A small image classifier, trained from scratch.
Model: 3.64M parameters, 64-pixel images, arch resmlp, norm layernorm_no_bias, patch size [8, 8], width 192.
Training: soap at rate 0.00095, 40000 steps, batches of 128, held-out accuracy 99%.
Rows from block 3 of a small image classifier, named by matrix and row number. Rows with one number belong to one neuron. Each number is 128 + 24 x the weight over its row's rms, rounded and kept within 0 to 255. All counts start at 0. After the name is the row's rms in percent of the matrix's.
After each neuron's rows are labels from the 100 images, of 14976, where the neuron reaches its highest value: "place" is the part of the image that holds the peak. Only what is clearly more common there than usual is listed. The data: capsule endoscopy frames (Kvasir-Capsule).
# fc1: MLP up (model.blocks.3.mlp.fc1.weight, 768x192), inputs 64-127
# fc2: MLP down (model.blocks.3.mlp.fc2.weight, 192x768, transposed), outputs 64-127

fc1.521 090 [131 123  91 132 121 138 115  99 124 103 104 122 143 126 102 102 167 131 134 109 122  89 141  95 137 199 134  97 126 110 120 106  88  80 137 126 144 112 155 168 122 157 111 114 105  83 134 129 126 140  81 149 128  85 121 121 171 127 113 114 146 168 110 142]
fc2.521 094 [145 117 107 114 148 136 120 135  95 122 154 111 114 122 106 174  83 105 139 137 102 139 148 157  86 109 110 150 156 157 110 152 183 108 156 119 121  92 109 102 177 143 145 113 128 145 148 154 161 142 134 103 113 153 110 113  81 112 124 111 155 140 109 105]
place: top right

fc1.205 105 [ 95 194 137 136 138 132 149 136 117 159 123 121 126  76 114 119 109  96 133 123  98 153  99 112  90 145 171 121  97 104 139 104 139 122 122 117 155 113 124 102  86 153 169 112 119  86 106 113 143 173 120 135 165 106 146  89 174 156 151 167 129 149 146 128]
fc2.205 095 [114  98 125 155 160 158 117 155 141  88 117  97 111 134 144 141 141 125 129 166 119  97 112 172 168 140 151  84 163 134  91 138 133 110  62 116 127 144  99 103 120 166 127 132 140 130 140 199 139  79 139  97  86 118 163 124 112 127 113 108 117 111 111 168]
place: top centre

fc1.23 090 [ 78 108 123 122 105 135  96 127 108 112 148 123 126 151 118 147 124 127 125 145 107 168 139 127 175 108 184 125 105 140 131 150 130 143 148  98 189 182 130 111 153 106 125 111 154 136 150 136 140 124 130 114  96 131 105 124 145 121 121 145 108 135 128 121]
fc2.23 082 [146 132 124 120 117 142 127  93 107  89 106 130 116 164 155 128 147 118 128 112 156 127  72 158  58 125  68 139 136 105 130 125  55 101 113 139  80  96  85 116 109 163  99 132 112 127  82  93 137 110 173 145 132 130 126 157 107 145 155 150 136 140 133 150]
place: top left

fc1.32 106 [104 144 125 103 109 116 148 116 116 142 126 136 109  82 101 133 113 122  88 120 125 143 135 152 131 120 118 119 120 103 112 104 128 179 156 148 137 159 116 144  82 139 116 169 130 116 183 133 100 175 194 154 146 122  84 142 156  86 149 147 127 101 131 171]
fc2.32 097 [149 120 129 109 155 111  98 147 114  83 160 151 146 123 129 114 138 125 163 137 127  95 125 123  82 164 149 116 124 178 101 142 161 112 107 120  96 115 144 138 134 102 138 113 148 124 102 104 116 109 112  93 100 172 162  96 121 158 101 120 124 135 108 172]
place: bottom right

fc1.514 094 [108 110 122 118 136 149  84  68 129 202 157 140  64  57 134 140 159 158 120 151 148 145 142 119 104  83 139 161 117 111 150 109 113 166 104 130 146 162 151 125 113 159 121 111 118 137 153 129 138  70 129 134  90 146 107 130 142 110 132 136 138 121 134 139]
fc2.514 084 [142 148 142 113 117  99 155 144 117 131 173 132 157 177 101 138 142 126 117 114 139  72 140 132 122  88  96  80 138 133 105 101 145 124 135 154 104 133 114 125 127 152 147 153 196  98 118 131 109 117 161 117 136 107 131 130  96 176 128  96 113 153 140 134]
place: bottom right

fc1.13 102 [134 108 134 137  75 160 149 120 125 111 101 162 156 115 136 119 111 161 131 114 178 129 114 148 122 195 101 107 165  97 129 135 139 147 136 147 137 117 155 137 135 138 129 132 120 173 101 131 137  94 117 108 152 166 121 132 120 123 123 120 100 144 143 130]
fc2.13 108 [128 149 119 138 167 125 112 141  94 148 150 107 102 128 105 125 110  85 131 146 135 162 197 123 143 130 155 120 111 150 110 115 159 135  96 129 146 132 127 133 108 118 125 130 149 101 113 173 119 105 136 130 133 121 143 121 168 162 136 117 172 114 124  99]
place: middle left

fc1.381 099 [125 107 161 120 178 118 115 136 143 108 147 177 121 127 144 155 140 125 145 133 162 170 127 132 165 124 121 106 120 143 158 170 170 112 126 136 116 115 128 107  95 146 128 141 122 148 121 154 142 133 111 118 178 125 111 131 130 107 114 116 133 119 114 150]
fc2.381 112 [165 153 143 121  83 108 159  73 126 137 117 111 136 141 102 118 119 109 156 119 139 129 151 101  98 117 121 147  97 115 190 108 103 107  93 110 134 153 111 111 101 141  75 120 164 134 121 121 109 116 136 153 107 111 139 106 114 168 115 112 134 133 149  97]
place: middle left

fc1.663 106 [163 131 118 139 152 120 146 168  92  95 106  75 123 146 132 103  89 114 143  91 124 152 147 122 115  74 110 129 116 108 153 132 118 100 120 132 159 134 143 122 126 160 179 153 106 164 137 137 163 126 140 108 148 126 146 160 131 141 142 138  71 100  95  98]
fc2.663 113 [110 132 143 113 119 119 132 191 151 153  88 151 100 130 141 115 105 125  93 121 133 108 109 124 126 140 163 142 126 102  57 151 139  93 115 110  81  92 117 122 111 111 115 110 129 124  73 115  85 148  84 140 106 150 145 119 148  97 141 113 113 148 185 152]
place: top centre

fc1.602 103 [118 128 152 133 130  99 100 137 111 138 128 181 147 137 137 123 145  97 114 135 111 153 107 138 166 122 157 157 107 112 116 158 149 106 156 154 151 117 184 128 135 138 120 120 144 144 120 130 162 164 105 110 149  99  94 132 167 122 111 139 139 106 117 154]
fc2.602 093 [ 82  93  99 141 120 132 120 109 173 126 144 140 148  96 135 134 152 101 127 141 140  87 126 123 119 130  74 128 126 129 145 135 128 136 106 132 121 131  97 117  89  62 128 161 168 118 130 159  80 158 146 115 124 169 163 100 112 154 149 127 157 147 138 120]
place: top right

fc1.650 108 [116  87 110 141 156 110 131 144 186 145 149 119 139  93 154 121 103 175 104  88  90  94 125 128 126 137 104 108 140 119 101 122 152 137 111 144  78 155 115 156 156  82 112 125  89 103 166  79 120 139 143 100 120 115 151 173 128 144 132 117 168 168 108 155]
fc2.650 105 [107 128 143 136 115 204 154 125  96 128 111 131  79 154 106 128 147 117 143 150 163 171 103 127 111 129 125 151 104 143  85  94  91 114 124 111 161 132 134 100 155 196  98 136 124 148 122 150 143 140 153 131 126 136 112 153 145 145 105 132 104 122 157  89]
place: bottom left

fc1.688 100 [150 127 179 135 140  84 142 112 137 136 134 134 147 113 108 144 121 133 125 118 151  95 160 148 128 188 142 119 141 104 133 111 119 126 119 142  57 146 116  98 157 106 120 129 131 106  92 119 110 119 128  84 148 104 131 127 144 111 125 149 125 161  93 123]
fc2.688 099 [112 129  98 103 140 110 106 122  84  87 153  98 138 155 101 106 134  97 104  94  66 179 119 120 152 119 105 151 161 124 122 136 138 145 125  77 128 120 121 194 151 164 158 120 146 111 130 117 115 116 124  97 112 136 138 115 154 127 127 126 104  96 155 110]
place: top centre

fc1.200 092 [185 132 119 135 110 108 116 108  96 143 104 142 105 136 127 158 144 156  93 106 136  95 100 106  94 133 142 132 144 178 161 134 141 112  95 107 141 104 146 123 137 148 113 127 139 117  84 111 130 121 116 143 159 111 147 145 120 114  99 122 136 115 143  93]
fc2.200 085 [116 134 121 104  98 153 161  97 167  99 118 150 101 102 116 118 159 108 113  81 117 140 178 148  99 131 112  86 111 120  92  89 140 177 179 160 127 119 117 187 136 136 140 120 120 187 186 111 122 143 138 111 150 164 113 129 127 130 136 145 140 151 103 110]
place: bottom right

fc1.34 108 [136 141 118 162 148 135  99 131 112 166 114 154 147 130 156  93 162 121 118 147  91 178 143 113 146 143 119 128  96  91 150 130 108 141 127 140 106 142 109 115 136  94 114 100 161 130  76 133 153 124 152 102 138 121 133 105 145 140 140 113 163 174 118 129]
fc2.34 100 [151 115 125  85 111 154 172 104 136 128 115 122 102 118 104 192  89  94 142 138 137 117 134  99 122 126 104 104 134 128  92 150 123 134 146 143 155 115 167 144 138 152 127 151  89 115 135 115 121 124 115  96 136 108 128 137 158 128 133 162 117 106 148 123]
place: top left; top right

fc1.0 097 [132  85 110  97 180 153 105 133 142 130 150  97 109 145 128 145 129 153 103 100 120 133 115 110 132 181 131 130 125 142 111 130 145 161 146 139 128 116 110 135 136 118 172 116 182 128 145 156  81 126 104  73 135 114 132 171 115 160 116  88 175 107 140 116]
fc2.0 093 [114 124 145 169 140 136 140 110 112 155  87 154 178 115 127 126 132 129 133 134 140 123 135 136 123 131 136  79 114 167  89 131 115 114 154 109 125 127 153  78 154 121  96 152  88  76  88  67 145 160 136 149 116 134 158  81 107 142 113 156  80 102 122 137]
place: middle right

fc1.293 097 [134 145 136 138 160 146 158 145 136 115 131 104 148 114 124 153 132 127 136 133 157 107 143  93  95 139 181 162 118 148 146 117 149 128 162 102 157  85 155 154 165 169 118 146 144 123 128 113 125 117 110 104 132 157 132 139  88 148 139 105 158 132 174 111]
fc2.293 094 [107 131 134 101 148 126 136 172 110 168 104 150 109  96 121 130 127 152 119 123 147 161 146 148 101 116 164 115 132  87 111 143 123  92 109 124 112 145 169  90 128  92 130  81 123 119 129 126 145  94 117 135 122 119  79 135 159  95 126 182 129 144 122 176]
place: middle left

fc1.136 108 [117 143 126 103  96 140 176 117 105 104  71 118 136 120 146 123 134 145 165  99 145  95 129 169 129 135 106 129 126 139 155 152 179 148 154 150 170 125 109 142 145 126 115 143 128 176 114 140 149  99 131 104 147 101 126 107 131 127  97 117 123 128 144 168]
fc2.136 103 [116 138 186 114 146  81 116 116 152 178 143 128 114 115  99 126 157 100 118 145 132 156 134 105 150 148 144 102 128 148 163 115 134 122 135  68 111  91  97 146  96 139 186 109 144 112 140 139 155 154 110 114 120  94 162 177 116 148 136 139 105 112 109 109]
place: top centre; middle right

fc1.343 085 [119 128  99 114 147 115 132 120 125 145 118 116 119 155 156 123 109 155 143  90 147 119 148 113 115  61 131 145 105 167 133 110 108 185  99 111  73 152 142 112 106 146 120 138 119 108 158 128 120 131 170 128 118 117 123 151  98  81 168 114 125 147 134 122]
fc2.343 098 [ 72 140 136 103 120 122 143 141 159 137 131 147 123 113  97  97 106 109 111  96 113 120 103 158 105 130 124 160 128 122 131  79 105  96  96 100 137 125 157 104 126 139 157 116 148  94 108 164  80 135 141  67 141 112 137 136 129 145 157 107 129 115  89 164]
place: top centre

fc1.455 108 [132 133 143 116 137 138 121 135 128  99 143 112  82 144 142 116 188 133 111 139 129 165 120 140 151  93 136  84 138 130 124  89 106 147 133 115 116 127 158 122 125 131 103  89 151  73 117 150 119 134  83  77 122  94 122 134  57 156 114 121 130 166 143 137]
fc2.455 111 [112 118 111 114 112 114 192  95 130 159  90 141 137 167 143 156 123  97 144 114 136  99 117 134 131 144 153 119 119 113 131 139 122 139  91 112  96 156 124 135 167 140  88 119 118 158 171 116 122 146 107 156 151 149 146 169 149 164 150 124 130 130 111  99]
place: top right

fc1.378 089 [166 132 111 142 114 159 105 177 126 170  98 128 115 126  89 134  85 116 104 158 119  61 147 131 133 100 130 119 109 105 144 142 129 114 123  96 128 118 139 141  98 126 109 146 142 143 147 168 143 136 129 123 170 121 121 144 135  88 143 140  81 105 116 108]
fc2.378 090 [130 125 199 147 111  71 152 100 150 118 160 141  91 132 155 154 153 126 139 127 169 154 131 131 134 119 116 140 123 103 119 140 153 141 135 122 108  89 107 123 161 135 135 100 131 100 128 185 107 162  96 122 113 137 133 120 127 147 146 117 165 139 113 149]
place: middle left

fc1.133 096 [152  89 150 109 139 161 108 120 120 150 166 129 104 170 133 194 116 146 108 106 106 106  97 134 119 106 140  99 129 138 122 122 131 120 110 140 100  92 110  96 105 125 143 113  92  98 117 172 121 141  97 153 133  75 147 133  79 159 151 136 125 118 158 134]
fc2.133 097 [126 152  92 143 145 127 131 145 134 125  95 163 155 134  81  96 137 125 111 133 135 117 101  99 151 145  72 101 105 135 146  74 177 158 113 128 127 109 127 136 148 150 144 117 120 124 142 102 160 109 113 143 129 105 126 131 114 129  99  76 105 146 145 151]
place: middle right

fc1.716 106 [113 141 128 182 124 110 128 167 123 120 116 170 140 152 147 167  79 154 151 130 125  73 148 109 156 165 116 165 138 136 160 145 124 142 166 116 138 161 124 132 140 119  96 143 144 134 141 130 153 134  87  69 106  96 148 121 138 156 134 123 112  89 137 119]
fc2.716 105 [144 147  94  81 123 126  92 130 133 132 141 105 145 121  85 104 153 117 121 141 145 218 127 128  98 106  89 146 145 120 106 133 124 129 155 131 114  89 127 131 160 133 114 154 120 165 155 136 150  93 145 124 138 145 118 103 121 121 131 156  97 123 107 122]
place: middle right

fc1.569 106 [122 124 127 113 139 140  99 139 147  87  79  97 104 155 113  97 139  85 155 135 144 196 125 135 103 157 178 150 121 108  99 156 129 133  94 131 108 158 127 126 116 153 122 109 114 111 154 126 160 112 116 112 158  99 118 168 137 115 126 167 119 104 128 122]
fc2.569 112 [ 89 110  94 131 113  95 116 140 135 119  43 141 141 119 134 161 131 112 116 142 152 115 148 165 114 135 111 124 138 114 186 173 146 112 140 140 140  97 176 151 126 121 100 127 109 145 115 127 116 138 167 144 168 139 132 125 123 114 113 156 129 130 147 123]
place: top left

fc1.470 095 [106 139 127 141 136 157 140 148 153 128 149 103 150 146 115 137 117  99 121 129 129 127  83 124 128 128 108 101 110 154 144 163  81 107 101 129 139  99 159 104  97 153  59  92 114 101 135 120 125 139 144 117 167 143 126 177 176 110 112 129 115 116 140 124]
fc2.470 091 [151 131 110 165 143 139 148 140 107 127  96 166  89 100 126 123 152 148 133 147 104 131 132 158 134 144 113 148 154 123 124 101 169 144 138 126 118 160 119 173 131 150 160 140  98 146 130 120 147 145 140 127 120 132 131 148 110 118 166 104 149 151 153 145]
place: top left

fc1.280 095 [113 112  97 114 180 169  99 137  86 106 132 145 136 143 122 154 106 131 113 106 175 137 134 137 175 144 117 137 130 160 124 137 133 136 110 107 105 118 146 109 101 121 107 168 140 138 116 133 155 155 146 113 105 104 121 125  93 149 145 125 104 105 137 140]
fc2.280 093 [ 78 127 117 147 142 107  86 170 165 142 182  91 141 110 131 109 166 121 187 115 102 141 135 107 107 126 145 172 133 127 111  87 174 141  95 128 125 103 119 118 105 109 153 110 161 123 141 115 175  78  97  90 105 132 126 118 118 147 125 108 138  99 150 117]
place: middle left

fc1.592 109 [137 104 130 104 104  87  80 129 117 138 144 138 126 142 112 147  93 103 121 130 155 175 116 116 127  86 167 145 153  99 178 125 167 166 190 130 141 117 107  98 110 141 149 151 133 152 166 127 181 133 135 105 113 116 164 135 118 134 149 124  86 118 119 101]
fc2.592 097 [152 116 148 117 103 150 110 109 122 100 177 106 153  72 158 111 149 124 151 107 121 129 157 167 107 152 121 135 148 123 121 152 141 144 100  96  99 134 126 125 150 167 124 134 168 168 124  95 106 132 118 164 138 114  92  90 132  77 110 123 137 104 110 124]
place: top right

fc1.541 106 [138  88 107  90 107 177 127 112 135 106 154 127 100 148 178 131 157 131 113  95  83 101 120 122 101  85  94  87 103 144 110 124 126 134  71 147 108 125 112  80 127 116 116 147 141  90 114 119 147 124 123  78 159 151 130 146 138 145 121 147 123  92 115 131]
fc2.541 110 [175 149 117 154 130 123 110 107 136 110 106 106 117 115  72 101 105 103 138 137 172  67 116 135 159 194 153 176 104 137 130 155 134  99 153 139 135 109 119 133 106 149 131 113 123 155 111 109 157 131  93 144 138 116  95 149 123 118  98 116 105 169 115 166]
place: top centre; middle left

fc1.682 111 [122 101 146 149  83 143 117 148 166 130  82 110 154  84  76 110 149 109 124 153  61 129 122 120  97  64 101 141 140 131 153 150 131  88 168 130 158 139 125 145 127 122 104  71 157 126 103  98  84 120 103 105 152  75 110 131 121 141 131 161 153 132  85 122]
fc2.682 123 [ 99 141  86 105 142 118 188 131  95 127 161  82 135 170  99 165  96 117 114  88 122 131 157 134 134  80 174 122  93 136 122  88 123 117  80 118 138 150 176 163 130 144 138 109 128 117 108 120 161 121 159 104 112 119 119 123 118 114 134 108 110 132 136  86]
place: bottom left

fc1.235 113 [107 131 164 125 153 115 122 120 103 112 105  90 137 114 135 138 151 112 117 116  98 141  84 150 144 161 162 156 116 104 112  81 141 137 125 138 127 111 173 101 111 142 143 131 116 135 170 115 145 110 146 132 107 152 131 186  89 113 149  74 128 155 123 107]
fc2.235 107 [135 137 146 144 112 106 119 137 122 133 123 170 145 112 113 129 191 154 164 125 166 132 187 144 114 123 129 119 121 157 103 155 188 120  85 128 130 147 133 137 153 102 118  69 138 124 135 165 141 157  95 117 145 103 163  99  83 143 100 144 120  66  95 168]
place: middle right

fc1.199 095 [145 123 117 133 109 140  87 131 133 144 112 151 101 108 137 130 134 177 128 155 156 137 142 156 131  96 103 100  79 139 105 143 147  97 176 129  61 119  78 128 146 111 108 158 116  94 108 109 125 131  87 122 130 108 203 125 103 145  67 148 137 113 110 135]
fc2.199 097 [135 135 174 131 130 122 145 119 133 122 133 130 144 122 135  80 140 122 112  99  67 127 126  83 138 106 136 157 130 104 123 125 128 138 121 116 154  51 138 125 120 112 154 104 151 109 149 132 101 121 139 136 109 147 153 126 161  94 165  95  73 108 138 118]
place: middle left

fc1.259 093 [129  74  93 113 145 102 103 189 118 111 132 133 161 140 109 116 118 100 114 156 127 129 164 145 142 139 155 132 135 171 146 117 145 138 179 123  79 117 157 163 100 111 108 135 161 117 100 175 134 134 157  82 131 115  86 131 151 132 134 120  72 154 147 109]
fc2.259 102 [139  95 148 133 117  70 123 123 123 162 153  92 121  85 106 121 153 144 185 126 121 174 129 121 110 116 139 139 151 100 135 146 136 124 115 107 137 103  99 138 166 110 136 104  82 165  95 130 118 159 133  85 106  94 158 123  88 154 120 129 159  61 104 128]
place: bottom left

fc1.43 100 [104 131 134 149 108 117 150 107 138 168 145 143 135 155 133 131 119 119 153 111 126 127 159 125 152 120 125  93 141 114 134 125 163 124 126 121 139 137 126 143 150 129 136 123  89 126  68 157  83 141 158 112  88 137 149 149 139 146  99 151 107 159 149 114]
fc2.43 093 [107 148 124 122 128 136 160 151 145 132 112 124 135  64 122 136 112 166 124 168 101 162 130 109 159 138 114 130 131 158  79 124 105 158 146 116 123 132 147 124 130 102 164 175  97  85 117 114 138 112 131 149 119 139 122 115  98 109 159 147 113 123  88 114]
place: top right; middle right

fc1.729 107 [170 155 143 101 155 120 128  75 113 144 105 154 132 132 113 179 164 116 135 114  69 146  69 125 117 111  88 121 118 108 112  97 100 115  88 128 100 131 110 152 130 120 104 157 122 152 106 137 125 136 138 160 156 136 148 120 147 120 122 141 133  66 158  81]
fc2.729 102 [140 105 102 157  94 152 163 143  87 182 152 146 138 141 124 121  92 132 128 149 106 103 119  93 101 126 140 131 171  75 134 111  73 115 144 146 126 140 159 150 116 144 129 146 107 125 139 143 113 112 144  92 116 135 135 116 130 132 130 152 132 141 107 162]
place: top right

fc1.130 106 [110 154 113 128  95 103 106 123 135 106 120 102  87 128 120 112 131 126 130 107 187 149 125  96 138  91 112 123 119 135 116 127 153 143 134 121 107 104 112 111 104 121 161 146 137 132 108 159 115 123  88 131 134  96 144 138 119 125 153  68 129 144 148 151]
fc2.130 114 [137 102 152  79 113 125 152 141 106 151 150  91 106 114 149 114 160 122  95 111 140 134 135  75 114 122 210 128 134 133 152 115 149  96 137  96 183 101 161 110 104 160 116 131  93 119  81 100 158 150 167 118 154 154 116 146 126 121 114 129 127 129 109  89]
place: top right

fc1.416 100 [164 131 142 142 136 111 153 137 101 144 131 143 112 152 130  83  96 103 101 136 108 154 159 129 133 140 130 156 140 132 108 138  94 115 203 139 138 131 161 172 135 122  95 138  78 129 109 123 104 123 130 154 154 161 154 147 156 105 146 128 133 120 118 133]
fc2.416 101 [ 91 126 104 101 130 138 137 151 121 126 133 182 146 105 132 146 129 116 138 134  75 162 148 119 133  90  93 120 167 139 121 135 125  99  52 141 148 103 153 111 166 103 147 111 136 136 167 148 130 137 128  72 113  97 119 117  97 139 100 124 100 122 114 112]
place: bottom left

fc1.711 113 [117 122 151 111  72 142 122 112 155 171 105 116 130 100 122 136 123  87 147 117  85  91 119 169 139 160 102 157 120 109 154 156 133 116 153 123  97 119 134 161 105 146 101 160 122 168 118 137 139 191 135 149 111 142 181 134 103 173 133 166 136 141 181 110]
fc2.711 101 [140 154 143 164 122 107 158 120 155 111 105 131  96 135 118 110 103 191 174 127 135 121 153 108 129 117 132 128  81 142 130  90 112 132 123 107 185 152 115 101 133 129 164  82 138 121 141 123 133 123 109  97 151 173  70 103 161 104 141 116 137 126  93  99]
place: middle left

fc1.576 096 [ 87 147  88 121 107 173  81 100 102 127 112 128 137 120 130 147 134 108 162 139 132  84 144 164 115 147 105 152 126 120 115 130 150 162  85 147  93  97 162 141 102 152 139  88 155 142 127 144 108 181 117 151  82 161 122 105 137 103  99 122 109 140 102 145]
fc2.576 099 [149 112 117 170 163 118 164 119 148 136 142  99 124 125  98  87 121 145  98 107 138 118 161 120 162 135 132 134 114 150 134 153 104 129 175 122 125 164 154 102 160 124 117 146 116 121 143 111 121  43 120 130 174 131 135 164 121 162 160 143 135 114 184 129]
place: middle right

fc1.354 101 [120 131 148 154 139  92 121  94 123 148 132 143 142 140 125 130 100 153 166 135 118 116 142 146 131 127 162 109 122 111 153 127 153 143 109 133 119 139  83 112 114 112 166 169 125 140 130  80 106 108 112 123 163 101 100 131 107 172 166  98 103 140 147 123]
fc2.354 101 [114 152 109 135 156 144 143 135 126 134 123  96 116 116 137 109 119 142  93  88 128 134 142  85 138 121  88 156 148 130 104  85 154 160 113  94 160 134 151 165  99  95 127 117 129 136  49 158 124 135 153 146  86 137 142 124 132 123 102  85 129 106 145 116]
place: top centre; middle right

fc1.571 103 [ 86 125 122 150 132 111 153 103 126 128 127  93 108 139 137 104 121 164  96 136 158 168 120 146 137 149  91 150  97 169 164 137 125 146 117 131 147  91 123 140 125 137 131 139 159 134 160 102 126 104 122 104 126 103 140 117 139 115 104 152 115  64 127 140]
fc2.571 109 [132 133 160 120 127 108 134 143 133 127 131 166 150 141 132 107 109 117 192 100 139 122  91 122 132 121 132 133  92 125 159  83 127 140 166 158  86 134 146 123 116 151  79  80 149 158 125 117 175 107 124 161 105 115  97 110 125 117 133 144 139 151 131 155]
place: top centre

fc1.756 092 [ 92  85 115 153 174 126 143 142 104 143 132 144 156 141 117 152 172 149  73  85 156 129 138 139 140 135 106 125 112 143  94 159 125 172 106 116 112 143 115 127  98 122 121  64 172  98 121 101 114 117 126 121  99  86 187 110 113 136 135 155 123 111 117 141]
fc2.756 095 [148 149  81 130 101 162 121  96 111 128 157 123 123 157 139 107 166 158 170 118 112 163 118 161 135 106 156  99 170 116 115  93 139 168 118 102 117 128 142 174 119 143 160 122 124 163 134  97 143 167 135 159 110 138  61 127 140 128 137 113 149 107  96 138]
place: top right

fc1.740 107 [141 110 103 129 141 174  89 188 126  99  78 148  90 111 107 144 125 116  68  74 138 152 140  81  99 104 128 107 158 141 116 125 155 118 165 144 132 120 122 116 130 115 106 102 139 155 136 121 149 134 135 127 142 125 102 156 106  90 129  97 175  97  91 100]
fc2.740 109 [140 155 154  86 153  66 112 110 115  99 117 100 164 110 105 111 136 142 147 109  72  83 158 112 160 133 118 149 114 140 106 128 118  96 100 115 152 106 120 106 138 132  93 113 141 140 141 110 130 165 145 115 142 157 107 132 123 158 123 171 130 128 154 133]
place: top left

fc1.163 114 [178 104 116 116 108 146 137 102 138  76 133  96 127 148 141 152 155 180 140 110 115 124 141 104 110 155 148 121 103 136 141 143  81 133 131 159 122 124 160 131 138 201 184 141 143 119 115 110 160 133 140 100 132  79 122 138 172 115 137 110 118 111 116 198]
fc2.163 108 [148 108 106 136 113 114 140 103 161 160 135 126 123 136 137 112 102  97 110 101 138 181 113 154 158 117 152 133 146 121  98 130 156 145 114 122 135  89 121 130 129 134 138 115 146  94 153 168 136 123 128 117 111 134 119 151 106 131 153 123 135 163 172 146]
place: top left

fc1.20 099 [143 126  85 153 147 150 125 109 109 128  71  84 103 135 163 124 157 120  95 104 142  89 120 111 148 115 120 145 123 118 110 136 136 165 129  83 127 132 125 110 151 124 129 115 139 138 126 144 111 150 139 144  99 130 128 152 136 124 133 153 160 119 140 125]
fc2.20 107 [137 172 170 118 130 104  88 154  86 133 179 159 124 113 127  96 131 109 135 129 113 134 113 130 124 151  99 164 121 105  92  98 131  97  92 160 100 161 133 110 116 125 124 111 109 164  94 119 134 110 133 158 154 132 122  92 117 120 114 114  99 141 115 108]
place: top left

fc1.189 105 [106 139 181  92 117 154 123 106 169 142  97 110 123 138 145 131 123 147 119 134 108  83 139 108 118 106 150  95  99 152  91 131 194 130 176 132 174 122 143 125 125 132 118 115 114 140 122 156 123 131  91 139 136 110 147  63 111 144  97 129 109 111  97 102]
fc2.189 106 [172  92 106 183  94 113 152 137  91 166 142 118 136 162 139 125 122  90 127  98 136 141 113 133 223 138 144 104 132 110 133 135 109 153 123  92 137 142  95 117 115 129 146 117 171 146 126 141 143 100 143 134  99 125  85 140 137 104 145 109 145 139 112 179]
place: top left

fc1.65 094 [165 117 113 121 102 134 111 143 130 167 103 128 134 151 142 105 150  74 154 112 131 163 105 125 163 109 128 119 135 133 104 116 150 128 131 156 105 146 198 100 133 147 136 134 131 144 149  92 159 123 123 111 117 151 159 134 131 132 130  88 135 127 108 111]
fc2.65 097 [113 118 104 153 124 106 140 136 112 150 144 122 138 120 107 128 153 178 130 102 109 114 121 117 124 137  83 155 145 116  97 118 151  94 123 125 122 154  77 125 117  87 122 133 126 133 176 152 148 139  88 136 156 122 118 139  79 155 136 169 132 131 147 152]
place: middle right

fc1.526 101 [170 159 165 120 106 121 104 132 143 175 145  98  98 174 109 141 134 159 143 154 118 122  94 111 138 128 131  90 132 155 120 142 116 184 112 122 108 157 121 100 113 109 114 144 120 133 127 136 111 125  87 167 168 135 144 150 139  75 100 100 126 165 140 135]
fc2.526 100 [ 85 127  98 122  97 131 128 104 162 115 134 158 135 107 111 172 117 105 129 145 160  78 149 146 117 147 121 122 107 145  84 141 124 108 169 141  89 137  90 121 177  94 175 117 110 149 126 139 134 115 149 116 158 135 143  87  92 138 123 145 139  99 147 133]
place: middle left

fc1.518 095 [129 130 114 133 126 154 168 147 109  98 156 136 162 135 105 193 130  91 155  98 109 134 146 152 109 118 159 121 100 164 141 129 143 141  95 118 147 142 169 112 131 118 131 125 171 124 147 112 132 156 151 169 123 119 100 141 126 150  77 125 109  97 130 143]
fc2.518 092 [133 120 144 110 117  91  90 111 140 111  88 130 109 131 144  96 128 162 130 115  87 115 108  69 141 117 130 128 129  81 103 143 132 165 124 164 140 145 108 109 128 101 143 138 138 125 120  98 152 150 132  84 111 128 133  99 131 129 168 118 150 150 151 129]
place: middle right